Rows from block 4 of the text decoder, named by matrix and row number. Rows with one number belong to one attention dimension. Each number is 128 + 24 x the weight over its row's rms, rounded and kept within 0 to 255. All counts start at 0. Numbers have three digits each. After the name is the row's rms in percent of the matrix's.
# v: attention query, key and value (stacked) (decoder.blocks.4.attn.qkv.weight, 960x320, the v third), inputs 107-213
# proj: attention output (decoder.blocks.4.attn.proj.weight, 320x320, transposed), outputs 107-213
v.159 093:103129114106083147140124141138117132066127150129146133130180140100118158076106119116123100108125145140126128075133104078106131108169137135101123138145161131129160124131062097170130156123133140160155114119099128129126109123137129132139099123093148101172120116114128139140128107119166115098154115155147139088154109121138101
proj.159 084:163133122093164110162163129110121187163100129147106121109096140172143117126202106112132163180098127139129100166152169132150111129131110145133122146115098127148132124151139129103161109128125125130142148154151117091125168101084156104127165120101104170124138119130171150134132133104162131133123121110145098116109167108102109
v.160 112:142134130128102143117172180126151090154114140108124164103122093125085147108127162137142121127106120141142146131168110166134139093135080104099148174171120154114102116158125100134174124131139137167156130110174134089095154084112155111120124135075104159149131090164149164109134146144104126123152107135167135105134127148105099
proj.160 107:114137149142147115157127124115111107145100104180154107144158144162142140135141093127146163144184163130119067170131072140109157104105169142139116116124117135164153156103097155130103102106179136096110140140128132141135099119120100146159119122126104102088120107167117102138131132152156131161098135158125109174118136132148131
v.161 095:146143155123181108123164162119169162140137137105122149125124121127123128114120182115133132146096151085127130134172115127099097045136119117141154125105127167128074132138106099128141109127125129147107113145133154137157109159111093128114137092147125114162122109118103136125129131191142164117093135093155146123145162166123137
proj.161 097:137105099104100140112080111117110116172097138124107131145133110125124132090138122107143163100180136138150127151143086136136151149147131131147131126148117127160105121139111135117132132151114111099124144105146080141141154130103061109133078107099109127142113125144121088135128110108127085159148125135097119145123148181151132
v.162 095:106142153079084153114139117144124073102130133095158129139107101132127119133118104119142147079139136179135124138088088132116103166133120083186147157146124137173122143143200121176109138118156164135126052138136098116160161116138103130133128187122146118120145133133104107126101098104138165108134117142128115102099152095164100
proj.162 091:106095086170139077178110125140115122119116116137131140129153116142105169154174156145146127084138119111157151117120141117155103116150123143096071100121128177125152126102099136134153124095113125176110180141137081134134093091099140145123141115157136138099130147151114164144138132147122161126124135124122155124163109111128123
v.163 114:161135145140125154142176129157124080104167143163145121113105111111101135171109150134142137116125106136105140134090074149153079151128105073156138158185061141097115133125195120133143151140147157134121111167127104107181189111129092100122180155131091101139124157148115143149139072137092140156137139133119105127091144178167136
proj.163 100:144105097115121108193075143064125114171141121124094121149145130116076132168138154111137119117155152108120112131149134089117163107096108159140111070135171084159107124122096105130143151118072089110093129147147122088121141120126164150138086109118134166112132115100107128124120147156097120125107107123117191131203142108115147
v.164 107:104151123121106083149116100151105144122132087128101167145138155143154125139110069119165104141164142126101132093119172141128119108139166150168108103122146101136169116122084135127141128139117125112097160136105105172124115171133094127142109105186128094133148141099114162135105120150156099157086123110109141145147093102114136
proj.164 103:115128116113154142088141110134132190118102183074128160120116145114106087093127119150120118102105106141113177108120135101126109130148084117128105120143113103123150120114179133107119156142080148121141121062127149140155142134152128150095131146116123162152137185070128129126161144114082118125149163133112106124123132174122134
v.165 110:165130132096099152131162151133124130152136133099121169105120146123141127149129109141158161124116129172091140134120117149145105117178130095096124144200126139117085075157137135138153105114179152154083120146136092133088143107130110112109134108135129083197148098105131159097089094171144158139096109120153147123103145142132124
proj.165 102:114153096094156121153102110129132125161148146162130115177152140125105130125165097096117130134134119123138134188114106117151145126115114205161153120133128124147143175104134155120100184131161127117114161109163131150146165106109123164149093111103088150112140113137096109116137128115119109126119126125102122158116159158100166
v.166 100:182159147120118136138208165148128120119120151129149152162117119149096146133125148138169121122125142167100130138122108159133156108183160140112139169198132147154096107133163140152135142110160155149121121168123109133188162106097120104122117139089117132162158132140109124134111104134152156150126118111153125089122151089144083
proj.166 100:108114097126148082143105142099109125160127140144097126138155119169125152131181100079106135101157113114142098165139080147137124146121146179167080081164137145174172150118117140112112139115138111097084135107129106150131128142112091158131134136157101129113134107126118131109100140134144133137085137128140128166129095186115135
v.167 091:133149123125125185105147142128150114166134145096087141098095108135123099133126135148124145117101105107122143143150138139136149118141112109110150116141120169161082112117118133168201146137140123159131176070163151116141137087100118124100125096096140160106137108138140153090148110120091154127135121140137155105131153139121122
proj.167 078:095138107125114108173128137112102093131124119168146102139133152171169121128171124118152141167151160162145100097111110124104130148137140133112111104138116094139166166131108141071097098102133115149126141116140111146148137123094122089125115082088124115087131123185128111104100133168151117122097134117135078188104147148159111
v.168 107:178128133168153081126134131126100159120136111140123132117142136141155137145117151101142108131116134140099137168122127078128119148193145109134092152181092089101140085134110096122117176133131123141113155135141123158124085152148168136132091146106097111136132181089105156120133151158175087146097143084137128111102100140144148
proj.168 100:136088163054143147121114154135127141125158130151096112144115121090117088103094112141074129130132105060150147145133129159145137136133133154133182085145178118144119116156143131086154145143108100107161104092106142146099201132116122144131067135146114137130115093117118103120119084101139128149169112120121150140130151135095112
v.169 122:144107168073139144120148134149099135134083115079133109101132118119111152107156110138127166118124133153108132087156101130134153104116111163093141152098174169147135159160080134156174124145150143117139123132121132131161154103098120135108097170139153136161162115144132086174142138138136130106184094159118093148139152127141136
proj.169 123:130154076128105119086135133125128130123149118131137159152172122160124169135145097090126105139180136121105138156087095120192128095125150142147127149142121131112129129149119120141092125125162110110124143157141114110122111099129090141154137081123139107101139116136140182132120132143095113128105155166154117152178100124110139
v.170 101:096159105121137104148105128080147164157138134144187146135122145147131154149144119088112133127136149102175102142149166098106138118146139157075126064124157115146137111122136106107076104094123117143129131122141126135093119123129097137132124115145108127129129095132141154126082161144181127072073131150145173108162134123119099
proj.170 111:140128149171159147110147071182105109117098136130114152133096093120159160087120136143113155074092105172131128138142129170087115146150123123138103157143101158082130128104166167135138133152129188130119148123101123176137115156124111129113141152104144115143100165109125089153157146142143131142139128121120106143074133127148123
v.171 104:138142113146100148141127127113108159064139101132138133134101167168148093139116065117125144077147118159122129124109158123160144161129187132139135116124138110149194099123155136146102133132152152125133118141138089132140143151127105124124125147118143119113116187129141141130137127120149111090121153118103084107112144102136135
proj.171 099:092127100155140136150128122186121134132144127099104125122093122111092124149157160166140103124074121138114133076128177129129109150121104136093084086122130133125140128159138116112125144119057135159103145085129137159111135135115140150105153129133139159109132155126143123109137143106119145135127146076104154128123106114107124
v.172 091:135144112146082110147143122128108131129125165103179135125137148144148165109127122129129128152094129164089113142157128084131104167141129131136105129127137127153105123136139092138116138116144156130126079130147093162110076130139179098144149116129118146130141127113124105129064130091181151095124100130119138135098118076135152
proj.172 084:098144178140153098119125121185142096156146116129136151137118090108140134137154085144121138113123138103175106151113123170134155158130155137128117125132125177145172156100109136109122126128168143134136186123141108181115170108114171156176110118121133086095156107123104128135144118103148152133144129094126156112129142110144109
v.173 114:135135132157199100112145116142121132127119103151094107120118132119134132104165148127115136143127119074150122107165148147093147085099151150151150141093139145099162151144070134095138089130118097150120135128118201166129101175094141137126148089158156138107131116090109114157168147137093108123166130110146127148160175175127152
proj.173 123:152140129130072146081123147116146170140097147091143133102130116125139150122118148135150132132133130175112103133116095119128117161123131092111151136122079136133092100116106132138142085151093115142156095135133093096117080134138099092133121128141131104152100123140158113142124104117120109159141144145098124129133109145122105
v.174 102:127147156111149112104085170073123109114111104110101108146159126136140109153188144141107148098114102164146139164154070126145134133147108119121158105121114148112156169141105148126127128146117095110127138115140105117094147152124129140151128154100164125123112149109138118133181137159128075097110175118170088116121137195155126
proj.174 101:137087133098108196155101113172119120118166111157141152131143118086136155119093117107136150140118130133130116133112120095139129132136136151097163138111158113112088114154126132142128127124112133116085111153117102116088126082127101136122113104125121119150097096178122148106118099120130095143123125136113157152146126102095138
v.175 101:097151106177105146150129148129147099163149145161135154112125123146137105124124145149147095152124125103117109176156153113130106161106129104174135134147088109108115114114200068099103109117134112133127092107146148109125112128159127111129180098146108144106090123121128159109104136154106136122095139147127177156152109153114126
proj.175 110:121123173147164109167113124106123135141097113130113106107112137102134079110109140168150153092113137127149116114138124128070139137111126111101107104129132132147143153103103131132131118128138135146109146145145153157119133150109187122124101151115118111124142142111119081129111147123150158161142118110096124110110170139165122
v.176 110:145128151139137084117121102136149127135102130098092137116135118138138114074130148114112109131103098129158108211096159149120125125101141157122104123090181150128154115097091114137154135150119204139139131133121149152102058105119153138137102127144128144123124131120150147152128165104145104138109118118176107136104144130138117
proj.176 111:109168147099122138140139128120121140081149129132113131136093126128090127149138129120142130116135165060185113102122112136143162109115130114103109110153116116116091106109119184112123159113157124159128090120109119078159117136124121121142137153119108123171121137127145153130124117119105187127119138155168145151160119126085148
v.177 090:129112176135136174140162137171114125142120077127138090142140121099136112156130114153094158098162124095163158140105182133162114112167147102111117136060096123147132120127075157114110142148140144080114097120104134093119151122158131148117105147116149131120118144165114122120168123112096131155159156166124162097133107100162150
proj.177 093:167070161140123109136116113095111145155114151158111125138173100105106119114149132124153090098091128114158148127177128149098130091131156141109136185099130137120130118092128136160121127102094122126113099117098102156107065108100104112110118144129124109164137125170126143105117130175124142158103157123134121155133186173147134
v.178 096:122136133105153129149100141118175184123104118139099154112078151136142072134132151172125118126146145169131095140105116114127117099162116120105139100127135104086112102116183152148150122125133170146150104085135138078080151127112105134076149137163144136109141145145115113115089079148142194100122166118128122120133164158113115
proj.178 099:097147129105114088176123167143123067116140113120162121156137139146136113150148127092182148151143144173136127111155130134131137152152184173140103154116093096182124168101122105101082095117129136123095134147143136143159140158115138131130151126148141099140090140127102146197118140140157134121091099180112119107113108100107127
v.179 092:076153140164141111123114108144134161147111144116145127125120150120148149107109176163124126151144133163183114163152158176134114116124107188096134119146163165161122127107196169143126129154140142128145115094118159118110139151117160128106081127105132118137148105156154126100087134130146115111120121135173085155129119096149108
proj.179 093:120144107136115144136099140136143102090142149107115136158115115119142140148091142089129127149160171167151123108141091143122145107146166116127097113133135086115171118083094099078160143147120133148128134151132175168118073121061145129121130117138130097137109166094115125149124127138160162137107099144112141091155087139128129
v.180 103:131136139110143110134124138127149163157063112132152142128149154111141093088135105127143104138167160167102093111135141128153140098141133136119112113051129128126145137138149159139148118126097125159142112095138135111087184177117123137102135113156146144130142126142125118137092154154182153125108124067125103157140147139076107
proj.180 112:089132125129128127134132154144115066102163102104170145107124122158124110127126092125111152147105172114136132107099143157164161166125172138142163103138151108113142128140154122072101128134167176118124116136113167113136151143163156107155143137158126118122128149078121112161100136093165160096092100173157113092127060102089141
v.181 108:147120106124138123110124111123148125147138140106144116113166128160142176134114125108119101130137120123139101139102104125138106116108119131126142110079158135148140182110159119123138109144083134132126165135149163120072115183102154148110147103141136113116135110140145112145116144133106122140109136117133095163136119130141116
proj.181 116:127149155135121122136126163138155140092133129109129165175135114106066122135110124129085199155105165080172128112083127137171112091126091090160174108145174163113098124152103167108149185139140149148135109124100132113147096108131136111141134157107109159180146101107105105113140099063144154088139118127179148107123066092146116
v.182 102:111125119153122141124182151164150145102137134167110114142133135114123120118138102118127131108099140125118131124138131139146154136145114104170133151154065123128135096134117107133164158153134092114153168114119180138182132120150156123114135072097153163129115133134084158108141141112143121145127106148128162122127107088126177
proj.182 107:115074132142111083108101151087118132143104107147131127099096155136156125121111117127136084157130119146088159097137119157114134116134179162168108171131142149152163182129129119164115078116129114108080129132133123153084170140123132119117106122158145105132166133145130098159122165138124068147128184128114093166125152129145146
v.183 100:133124114110129145143143132106138092146133127108123149193132147166143144160135108077144091128125176126111145113179124101108111101149184103076095131153151123163123099136078107091131121092127202147089156125126192127090067119119133102115148097125106156185113145133115119136120135152105146136088118130152138111126125112157104
proj.183 101:147169135115097137118170126130132139128133185093125084099091149112125134105110131130104172091115099124137122122157121143152119136167110096103134147145111147126094167125121111141153180112154128171124111108143073112164159142166094113108099161119133100127099138089140136123156159103110072126117160118100090117131142080121127
v.184 115:163149094141150090115140121096109144159089128117124170106154141121109099068157162117156116156110128141113125128141169116092103090110168168165128127084178138163129117155092144113128124118121154200143095123118098144120142137102136113143135108153156136147150128096132139137103172125161122110086128098152107172135180150086104
proj.184 106:090144112077142139142155132172118100059169116138141146121093153117135136123147094093101136144111149113146120104127121120160156160114144142117161064133121101104138111141149121090096143130162149145137129125133142106144150183157136129149143119168113130101109168107149118128135127099143133103101117142138137112150075085080139
v.185 083:096102144156120124136123114111124120094147071117101115158141119124109146104108166123125147155103141148162143159147147127149139136131092110111083170151100152155086141115082134145119149155150123135122102136095053124147147163133157145115097132110125133179116101136109140124115132122124088113156132130141142137137101153126166
proj.185 086:132129109096153138107147151102125127095097159153124136082135136104171127110155095146167125112097108113081124079128136155081157153144144183107112101135114096173152130131137103133156081117109126114149108106131192151157088121085105120149130126138140105162127120098178115129138125123120149141121131159076114107134126124125124
v.186 097:141104129130168120108141109115110088132128148087163111110127124129128144152098155102113116141144140118135145146108111134119105128124110134091145125112165142112128142142115088118088134114113113119131149158173153154146103155126133141155158159123101111109152131103134113125167174174091094159135106103138102138125121146172116
proj.186 106:152146154155121177107118089146139158156133116113141132168147087130089157115138125142116147106125106067159117152111137144143093122088067098113127097169124125083092078166120147116168168142116138138150137091126139101108105050095104107118122150085110164129098123145132159097107099101075177124165138083138154122145153140112121
v.187 091:170121177109128137136111170127152127158119159128142102132156117141145110178146083164160066132138149164092139105136101149137117104142175140134070129105129116143154135097174131122103100133095142138148137112131158106089149194146139119112103096137128143152121156139158105137101128135157167156125102100145123090106122111101107
proj.187 085:084144119156080128109155144143117111078151127117133142089077105165113132100068138086114165100088168109116138138125168105165135131127150111183117122152136144122160144109108120103150141145177150139133085121095135148102167152155138124129144131113119105129147109072101102146126150112159112148095108160182096123099115152136163
v.188 096:135118130130144147126122129088098144103118110126089133131115159123104106134111125133116156131116102170122138060094100121096125132128122128128169105166150126078154113149112138132090139127137133108131085141114082146094093122141107113133113174173141111145131121076134110130182078082117169116142135150099105131112126152142115
proj.188 095:137172112090139130128123067136137140126122161138146096134184121112153116128187143156149102096161118165140130180160168070087103131104138144091149124109113130155104098135110110146116101116094141133147134137159103105128108141117122154146153124116125117104093124170139159107107118160106115120133121135099128128161183152110113
v.189 103:123147123153107100133121106118140090128135116167146111133126139170139145173147109126125057138184162140118129161119094118147132112100149116107139123154134116106126137100148127087093128111106132110113188103146192118124120133115111123099161100126103114107112129140150115125127132173086124183112117071161092148141095133122118
proj.189 106:145141134141091116124135161147119102142152123094140114169145111140082150116106130157142204127116110093122083118120133148171124127143077088159164131129128110112119140153125120134149167147156150166148115114112094132117163102148116095114104153115150174141143128086137122129101123073163150136160118119124139097115143102123113
v.190 102:109124156144126127156085139128115087127139119169089124103105129129154123184130115168138093142187138147075087104111095116111131152102148111150132102149149124099137110133154157130094103139093178107109144107144147102125134120124120113089125135162110126096134177146133098117109095120078182138144157128122094131134124150119136
proj.190 099:137128134094102098140153143094133134147135136147137109153188107105136122123126144156163141094149133125118129177147136080136084069132104094138173139118128143149133124111134094127128152100155113143116111173131080128123103137148132161154129140130120128142160104131142128128100102143164141131120115142153143125121146154098106
v.191 096:101084170113143162120133165128126114108100109116106132143133113089130091118108091143118143122131119141143109125105141109154142110145124106136105148101085124096148098150101118140097172129123107122118132152101109119175125134158150155110132161151114168141111155104086108114162114140134143117164126152096166099140105118138148
proj.191 099:152100124111143135117100119094106147178139133173137118083168116131157110099178121187140100079130086117114147141160152142110144141118120125113127114159100143157112116131118125152113088107115121087119124106140128120109096115129102119126127140128158104146144092162133147129081127156083124123113161149136112158140174182117149
v.192 092:118098141145162102128109128113132174129125089131118142150137112149133128098129199133149141127099135147133124158156096099095139174132081130109112160135136142103128108158159117099092133154133126135128126133106084126163107124138127138095103124088134137111091113123143165121108154083136112160123117131160098134100143144118139
proj.192 090:128154160092131122144127141134139096145112135116124094139136170108106144170102093089131128129132150132116120099110145154133100065135152124148138100112152118133087130117098119152119128111117133089078176128157172148118135122130120116132125125137145164142125109133121085140114098156135128120143103117106096105129126121107124
v.193 111:143156188136138151159144131162161099118112111114122113105155107115104125137111146172126111153145137155115143105088139146126184121116143113065140162153127108071121108119105109123105146152138095155148107139079090138143094132136111137120111136127098134115134120153105078113108109097148163127161111104090136084117104093068131
proj.193 111:131124153109174107131119109099107156134155111119106175141118141179148144096134097119133148070146121151113090129179090082107116131169121139123111101085144164128123133102094162146146159128134146105155147141147090150153130109140109107084154087147135115118102135095146120147129122131141110135152088161106100122074117141135163
v.194 111:142151131101121118115105110145128088143129118123112150151164105105111158148141173120133087136136166139106183185129141096109138094114107117124112157133174129119105131128111128147159131145164138178116141131137128111160114103131165118097121131127071123185147109115132110117089126119115123154130102113158123139175114171125119
proj.194 111:137126157124094124101127138183117143140101147098125104080106157181157135111119106115180180139147091133123121123132089120160106147174148192162156154096089136107134127183123123176101164125144126104119183151122149159148164096166112116152139162141120111152124128114154110182132104106120114102152086146112078079093159092128117
v.195 102:110136080146105074103139111150093134113143154151153149146125114135163083135134090126140134087120122106116122167128138140165142116119171127093138110113122130122131142104154126119166128098114106111128151097152167149149170097132156098110118136176149129100132169100115136121113143193124119123138105113145125128163099154138117
proj.195 096:127118096117120137119092135172122118146122154143130106129140158132108111171121145133106134175139132158155140164114097163161122172083104156134135172126085063099162124121137123102078138120143124138136128174108155131122138173119131110127106118108124162167147113192128136129123154084120153144137159135147084098103139087131158
v.196 102:116095119130150160119148127124108197104102122138116107097070121132138086104141142147117155133057104060128114101170088113127127139151104154144132131133129117117164099163197144115096111142115102098127102114123093160121152134130116153126115105101169128106108126116109146143152103111122120124145160159096122168117112136134173
proj.196 099:157137136109128121149111146070143112115138130126105142165149091087128149141087139107112072123138160148150137119121175117106107118099103088114119096132172136125127109108107085117180120125108136113094113103119082144065113133111124160115149169139094128137106103128112128134108142122138108145088109123134175078147126163069089
v.197 117:156144151080109139135189163101095120161125122063150126133183137144135158159135075167112123137110120161112090113148115129130147111138192148124142104139166138152120130117090128138097165096130134131100128096144131125150178126130116146090099110118142095146147153152119102160121145143138122110110120139105095128147145109083117
proj.197 101:120128128153132103137080133102127128117132141174103169082141102130149123146168124113147126100128136102120148140141117151124132150133084148092079157115102096144170136164112168128130156140068133129170082175114139114140101123163139101132161129144147112106104130116125130095104165114165124096117115125121134143129127167131129
v.198 108:145145119160102097125130109184106125101131137174089101082111139133122129118095122090150127118154133113105158126123111123179170162106118128144119204141089122096127103113120096140159141115100161173126136124112127137146127105107153120146099135097136161101126104139134141131127117114109144155140103121148162089111119092138114
proj.198 113:102145123119183115093138087084145161123132108097138123136128122152126120132128157147113111140121113134130150150129089162123148148070124118163111113140115171095086110080114103129104128132158127162120161148138166135129117120100153147091126114119071151177144081128119109140125084110159137138163119160130143148115126125131148
v.199 099:140160134169123095100145123143136118095136173145139126126134103102138107154134176154101132178125138145115166130137117167113151166156114144079121146103120100122112130130098147097106107126114122099102155133110155116128126102152154125166127099111103129122135116135145128124127159154086126076142097106111138139126116180095118
proj.199 096:128108129126120159124123157120141136138092112079136142141129169175124157097100154141109093074123150173164120157148129096179117099115129118115145132107151143143117123091146133153121160153150134111162122104137080161139147135132131140067105126143115098125104191124138108153108136113155149175102142162131164116111094127144145
v.200 099:114098134135088140112168135120140160148135143149152176136114130136100124111095122127111131133124120165117137081110093132144086164118106086164108117124114115125116132144137129109143091154099101063142155135122077130113188170131109134089116093101083092124105112107142122143170150166183088118096133136162109148110117159151160
proj.200 100:107103142142106080123156130159134142116137105118180112122115124113131118154092139101151118175119142102125129192147154151116113117108124147116111147123119137178118124110094119124132159124129168132139109113122103116175115154117148134138133124142161127116147123141126108103088152111123136148117154104077155172120100115108108
v.201 104:100120142150170109144112177141158126126130117078103132129071109132126148146086136130136149096154120155125141162119113125136133141159143152087127160084115160125117143153155103162119136141107086099105154142146149126151125126117118144127157189158099121109121100118127160128098132151152155137157082150130136107055123096127141
proj.201 099:105097160138145159151109088168134087147164102191150157126171124174146115139153114136108200155131105109134087104141123131136139137148125121156133143143105115123099134086168155113137111122120142153159154143151167089116167104144128132110126071107174138138120122151141124152173078128149122124180145114090094147157112139157160
v.202 089:156167111086077130109180114111107084158150200135137090102129163116127128124110074128145100171104124146108097096127126151109094155107174137139126120137117112130134142107077123124107090126138157139120164105131169141140133130121132119138137118142092121160172139149126089157104109129141163096096104146112121171152148126123139
proj.202 094:114117105184140108113144144119141160101127119153125151100097123144147132132111160150134073092118143089120125196151112165118142128131093145124099156114128154146112132159136133105115108153102094087185112128156086128142116128137168120097112143128141092094107130098153122105123166108132119109154166141128154170119114161137114
v.203 077:096153127146116107129132110157122141154116109142106152151172088075130092148130186103132101101129129138122125151132123141137142138097069108142111176134141125124158132156072130126116137124044137134110135148105103119163155141149151094134082133116085145154114106138137138089126145077137153166133095087147162106116096111160125
proj.203 077:106095087125128120114139107170173128116148121094191122132113158149105105106106102144118143159118098112100172127112140128131076119080154142148140077099096154103117137079114106117115174104139158101082159171111182120134120105127139148099140134137135189144136107150122104143071115119124175125185168154148073123105157098141155
v.204 118:086105073114134142110103134113129156096130136168130131151081143123144108134103097108102143121138126129142134143150120135151095114139097127139098109105135124172135137130189147130163083116165138069122173138172180114086142117113134120118149123155169114129123147137144150117134136170139130110104160153143129182139123141167116
proj.204 115:122084110142106168128157136146118097137129134161130094127129093115126135138111159148141160182106110140145109137087151136135139160102141124129153163179097097124149113123176082098139097119151115150119104095113130104115155129094126148147093144132097144139135113144127146126153145093078156141122167110100152122155126114154109
v.205 097:142108179130122125123107137118104101177125101104118133139145111145095171125166151119146116117147146118119158136153129094102116110121109110157139154158147139129124116170108116143127171160123149168127097105134108120132121161126139145113108139106115146144110112101124168142134113045125104203126139128141148099131154126160127
proj.205 104:138196130115134092132110115115148151097113183123131103112124111116137127103139110106144128131155128093104168092109126148119110108141151131143138092124135147113122135158092123154150137116130120143101189147104151131121127100154126117163127142125137112123114108112110106122130079180146099081130079123159104127139179117084104
v.206 127:112129066118088105124105120133123122108188113145122130159112133139106128159132139103137092145129126121131117106136118136122101105126118126124141114169148114132073170129126102146181146118140148138135088143158138126128114105130158072181159122173122153124138124147129155111110115114082141141116141146138165110126167116121094
proj.206 121:127131143154126153120140082115151111126093147139163115128123100128104077154106117117150170099118107129121119154099148129103126159094169117182109128126108134156139105113163108119093093124129129176101169162148204113108107151084122134119110144118110174165152121155121123150168105114122127123162164117170094136157144135144123
v.207 105:159121112140155114147108131161135143050136090150123094137116113124129111122125118137137122116135180081153147135116120117132173079144130135087119206136121120097119131110127115111105147131159126165126104118124172091167089083146143108132132138129170153112122113155107104102110122128113147141154141110123144105130149108097084
proj.207 101:118103141089150151113112093071114134165103118124113132146137121158129156134127141163124187093168074162113108104105103113151164147134165115135136099142135151128120088110168140172121124124179120168103168107150135120094157133102114134062125116141089125148125102119139124148165075110150139141149105147111103096091129118125179
v.208 095:108148167136111167137128133143160162121144132160129117111150166150152107094121079170150149121142100137136130092129156106147108126133117133125163108123117121128124129123129156144171151110159119098127114108091117125090136126120050124101156132160139170109071102164128152124119085155183178139109131137083146129112148099099120
proj.208 102:103143130141131129124115148137141143126113170094144112154127091120181100127115140105131108155165143118088138168102143168123129118155120122121109133077086133139130143144145128125132142159087118118164124121139143106124114133129160106136146097105140109179168153118120104093136128078112111101154147101147106165139116139100127
v.209 102:135147149136104134118155133095122115112104102162109111102123111102107117058152119177161169137140141139152132111061135137139141158086158142153121106098117114107166117133097129133153092150166201148127109104124092115068122077106104118150135179144147190094129134145128149121123158097120153093142134132156138126159096110146163
proj.209 099:118134125103113129144072157151139148137148184094160156144105118104118141131120104100128106141140129104105145132172131131103121131174103097102143141128118125117146078104144109150089161103067133074119113144146128145165138167107147141154138093126132080191132145125149153130137106116169125195135130117126120099122153125103085
v.210 087:118126085122186106119103117152113117093113123159135132132086119142120138089098124117132129124174105121126129109128076131126094124137105160079094152106107105143182150118126115122086126125130179155149156104127135138187147157120135120107072110143161120093120136128133132131126136138123149148132139151151147105132197153161117
proj.210 088:173103135096111130128181133110084129117176108126116145123135130128127119121142139122116130096116136188109088147137155102135094126096159093154127096108145148109141072145112137153149123138123127135107134134112095118103079128153107107118112130114127165152085139157115157146148146157132127112102155102098125118158143108111127
v.211 097:112140126132163114094094119125147133122104121176121126113120160149147161093097079107114143142196091133133106124106103102119125110123121170085144084119122132135161137138138129166144113133121162142173132116127102125111149138071107122117084165136140136109127129149127114143117159177153132110141097153128111121117129122171149
proj.211 099:146134135125085121162161162144124129093146146110139147149119071143084125135150183119154122124084134112112154143102135138139133121113129102146141135071132127133140085139128149167128133122071147122150124126107109136133088112175145124127162140073115151183148147120122143124146152100107102104100188076126103133161150109100085
v.212 098:102135145159109156125162154118141156143093140096111135100112173144121085112130065147138149118085156127131176085114135122103135126166155115128081125147135124134145113126110143148151087102135141112132120108123140143134158139129074138096159119155121127140121135127140159150169116146131147106127150146123119132187161145120104
proj.212 102:113135140124140117118095125129100123100156184101126178138126105110181135147102139121095113125159103148126101144137127146176117135114141158128117119147082132124113137152130148132092158131083112091182139141113117087112168129150164104169090096081149100150138109116116111128107150110127145161156116092121131126130114148121164
v.213 087:117187096094109146130150092144130095146132143149110109130113122115140154122098094178165137130179108172098094102099111141139125155122096160145144142128153098139118145137118131161145117147145156152114064142137113155111117141121159134123172129091112128148166123124117114106127141146114115115136126121135122135175086139133172
proj.213 086:136108176164101133114092103189167168123096110123137156094110122099130109142113116105126086143109125082130138123118105163145120112166148113134133113138115143112179104119133138113101145119107144165106177124130153129192169143155136125121143146113129096137096146134100126097111101091121153157165044143133154123150103118126128
v.214 103:142121110110096134164127118154111116156174145128122153138161115137145173168160143132146122103117133121125119141135138124135147133150089105196117160153128129112094142140148130113120167144123112115086130166127129139166121101171156137143170101112104106174125100109130173110116118116116119156099142116100166159145112114096099
proj.214 104:111112113164154158116085109115155148136083134140102112134134169109166095124127104154101127130179109140116131118122112117116120110132126144132136123132146150122102175104126120099127117152208131156155131119129162142118142126116100108132101145157120118058112099136133131119102110153117161124137060143170103130125114169154156
v.215 098:153106127096189099149131116156140133140134134107154141134155096119127148160135207086137117145151122110088117164184138147128100127133101122117148117127146168120121167144125103096116157137121102149116174124135144126151123164138198127130121098093147099106152132093146120096119152103110107154129118125125120138077114153151124
proj.215 096:123112115119164125120171113103113099124152071172107104117127164139105107102148099136148167127105141149199118137134122107119151132115131132133138107145143123122131135124151141134159108097177136174105111101123128154111127112123109131127142146163122162103125114130102101124134116165122138080098139144128111125133133096133122
v.216 081:128125165147098111151118146157131099125131094104148134110114093130132087161182139150144121107101129105136145183147167147160127172093201135136087138085091137146138134113100131139076159150100153119101103119135113122141097107130183116113102164114144112126135163119107162126124122069149139092122131151130143125121111091140145
proj.216 076:145171138107159140116137136095081142149130120150142118130113147144105178162093103145138131141153148162134128113126069110120096111123117109143113142169145111152140120144135127146127127108156050137073099159120121164071112155100095152155137107168103151111127086092111098144137108172156128172144122133125107110072143148130109
v.217 105:128149110087120084145088112165106092073131160150155107129160119135148187151114128134141147079188138124154116144134153088157134123147062166143144123130140128104132111134119120138155137115167096181141167163098137109112115119125140131129107140092083115116124129149111146106117097164127131176089117139126128140126127105168149
proj.217 095:115128113166133168131123107103191170141111110158125125121123117156086083103136131092114119147065107105110152118101130162095154125138158137166143112087121126146120144088128144141121120188135149146149148128123156122162106103153158127154154145170188159114140144129112125133150118090110130081150093151126122135136149100114121
v.218 105:114097142118169117122113099165138113144102068090148138134122126135148156109136113133172109141185104138086117115146117148130131138111131150115150146140142137153126134167110112145133156164150157103107121130104094159146142144138161123130096122155151131121155172116099123153154123145164133116125111141114104101134144127141176
proj.218 109:123125151140106152113168100126104157085086085159109160104117126136130127134109104140143131149099140120194122165126103140135137087143127106085128089137136125111147136116138167122112086112120099177112140152123128130128123123134131134104146156094139115150097130133103118107127162136113125143163138089093123122147141150123119
v.219 095:108091136112129131119069122116108105152139167135114136127128111112084158135136135105134128102127119175113104160107119119134107175138123147139059144149126125109086126112137120131074136125097141150118124134135099138113104130116207119133095149116142086150165130122145093114143155070144139146129138152148171138116071091128126
proj.219 090:126144129131114150119143141163112145162099114123127118107154132129095154130126126158104193103092143152106135098139124100134122124088131111136137161127184140097163083120087114115167141156169118117114169128144138172160145145122094145103130100154110136096114121114156155141132146163121118126164104139135113116160150155146149
v.220 103:135171120127103146133106151105141117120127135192114154157109166143159152110114107172166127121162134153103101081130145122154137104107116129161110092181137115100151144133126192098154120134161177117096156087103139100079114155127169119126183072148149147126107146117127146094129163166124116098073133117126087171168106108115128
proj.220 104:100118107124135122110074125116122137108142206092128125120130110123170122129141133097136119155154140127105159171113108122097131160112146118162131121113112151133106154117155089160089175172099112121168117119123134124152114123146171122191076111115128127111108151107133118112082104075134160141156110104148093123121124165136160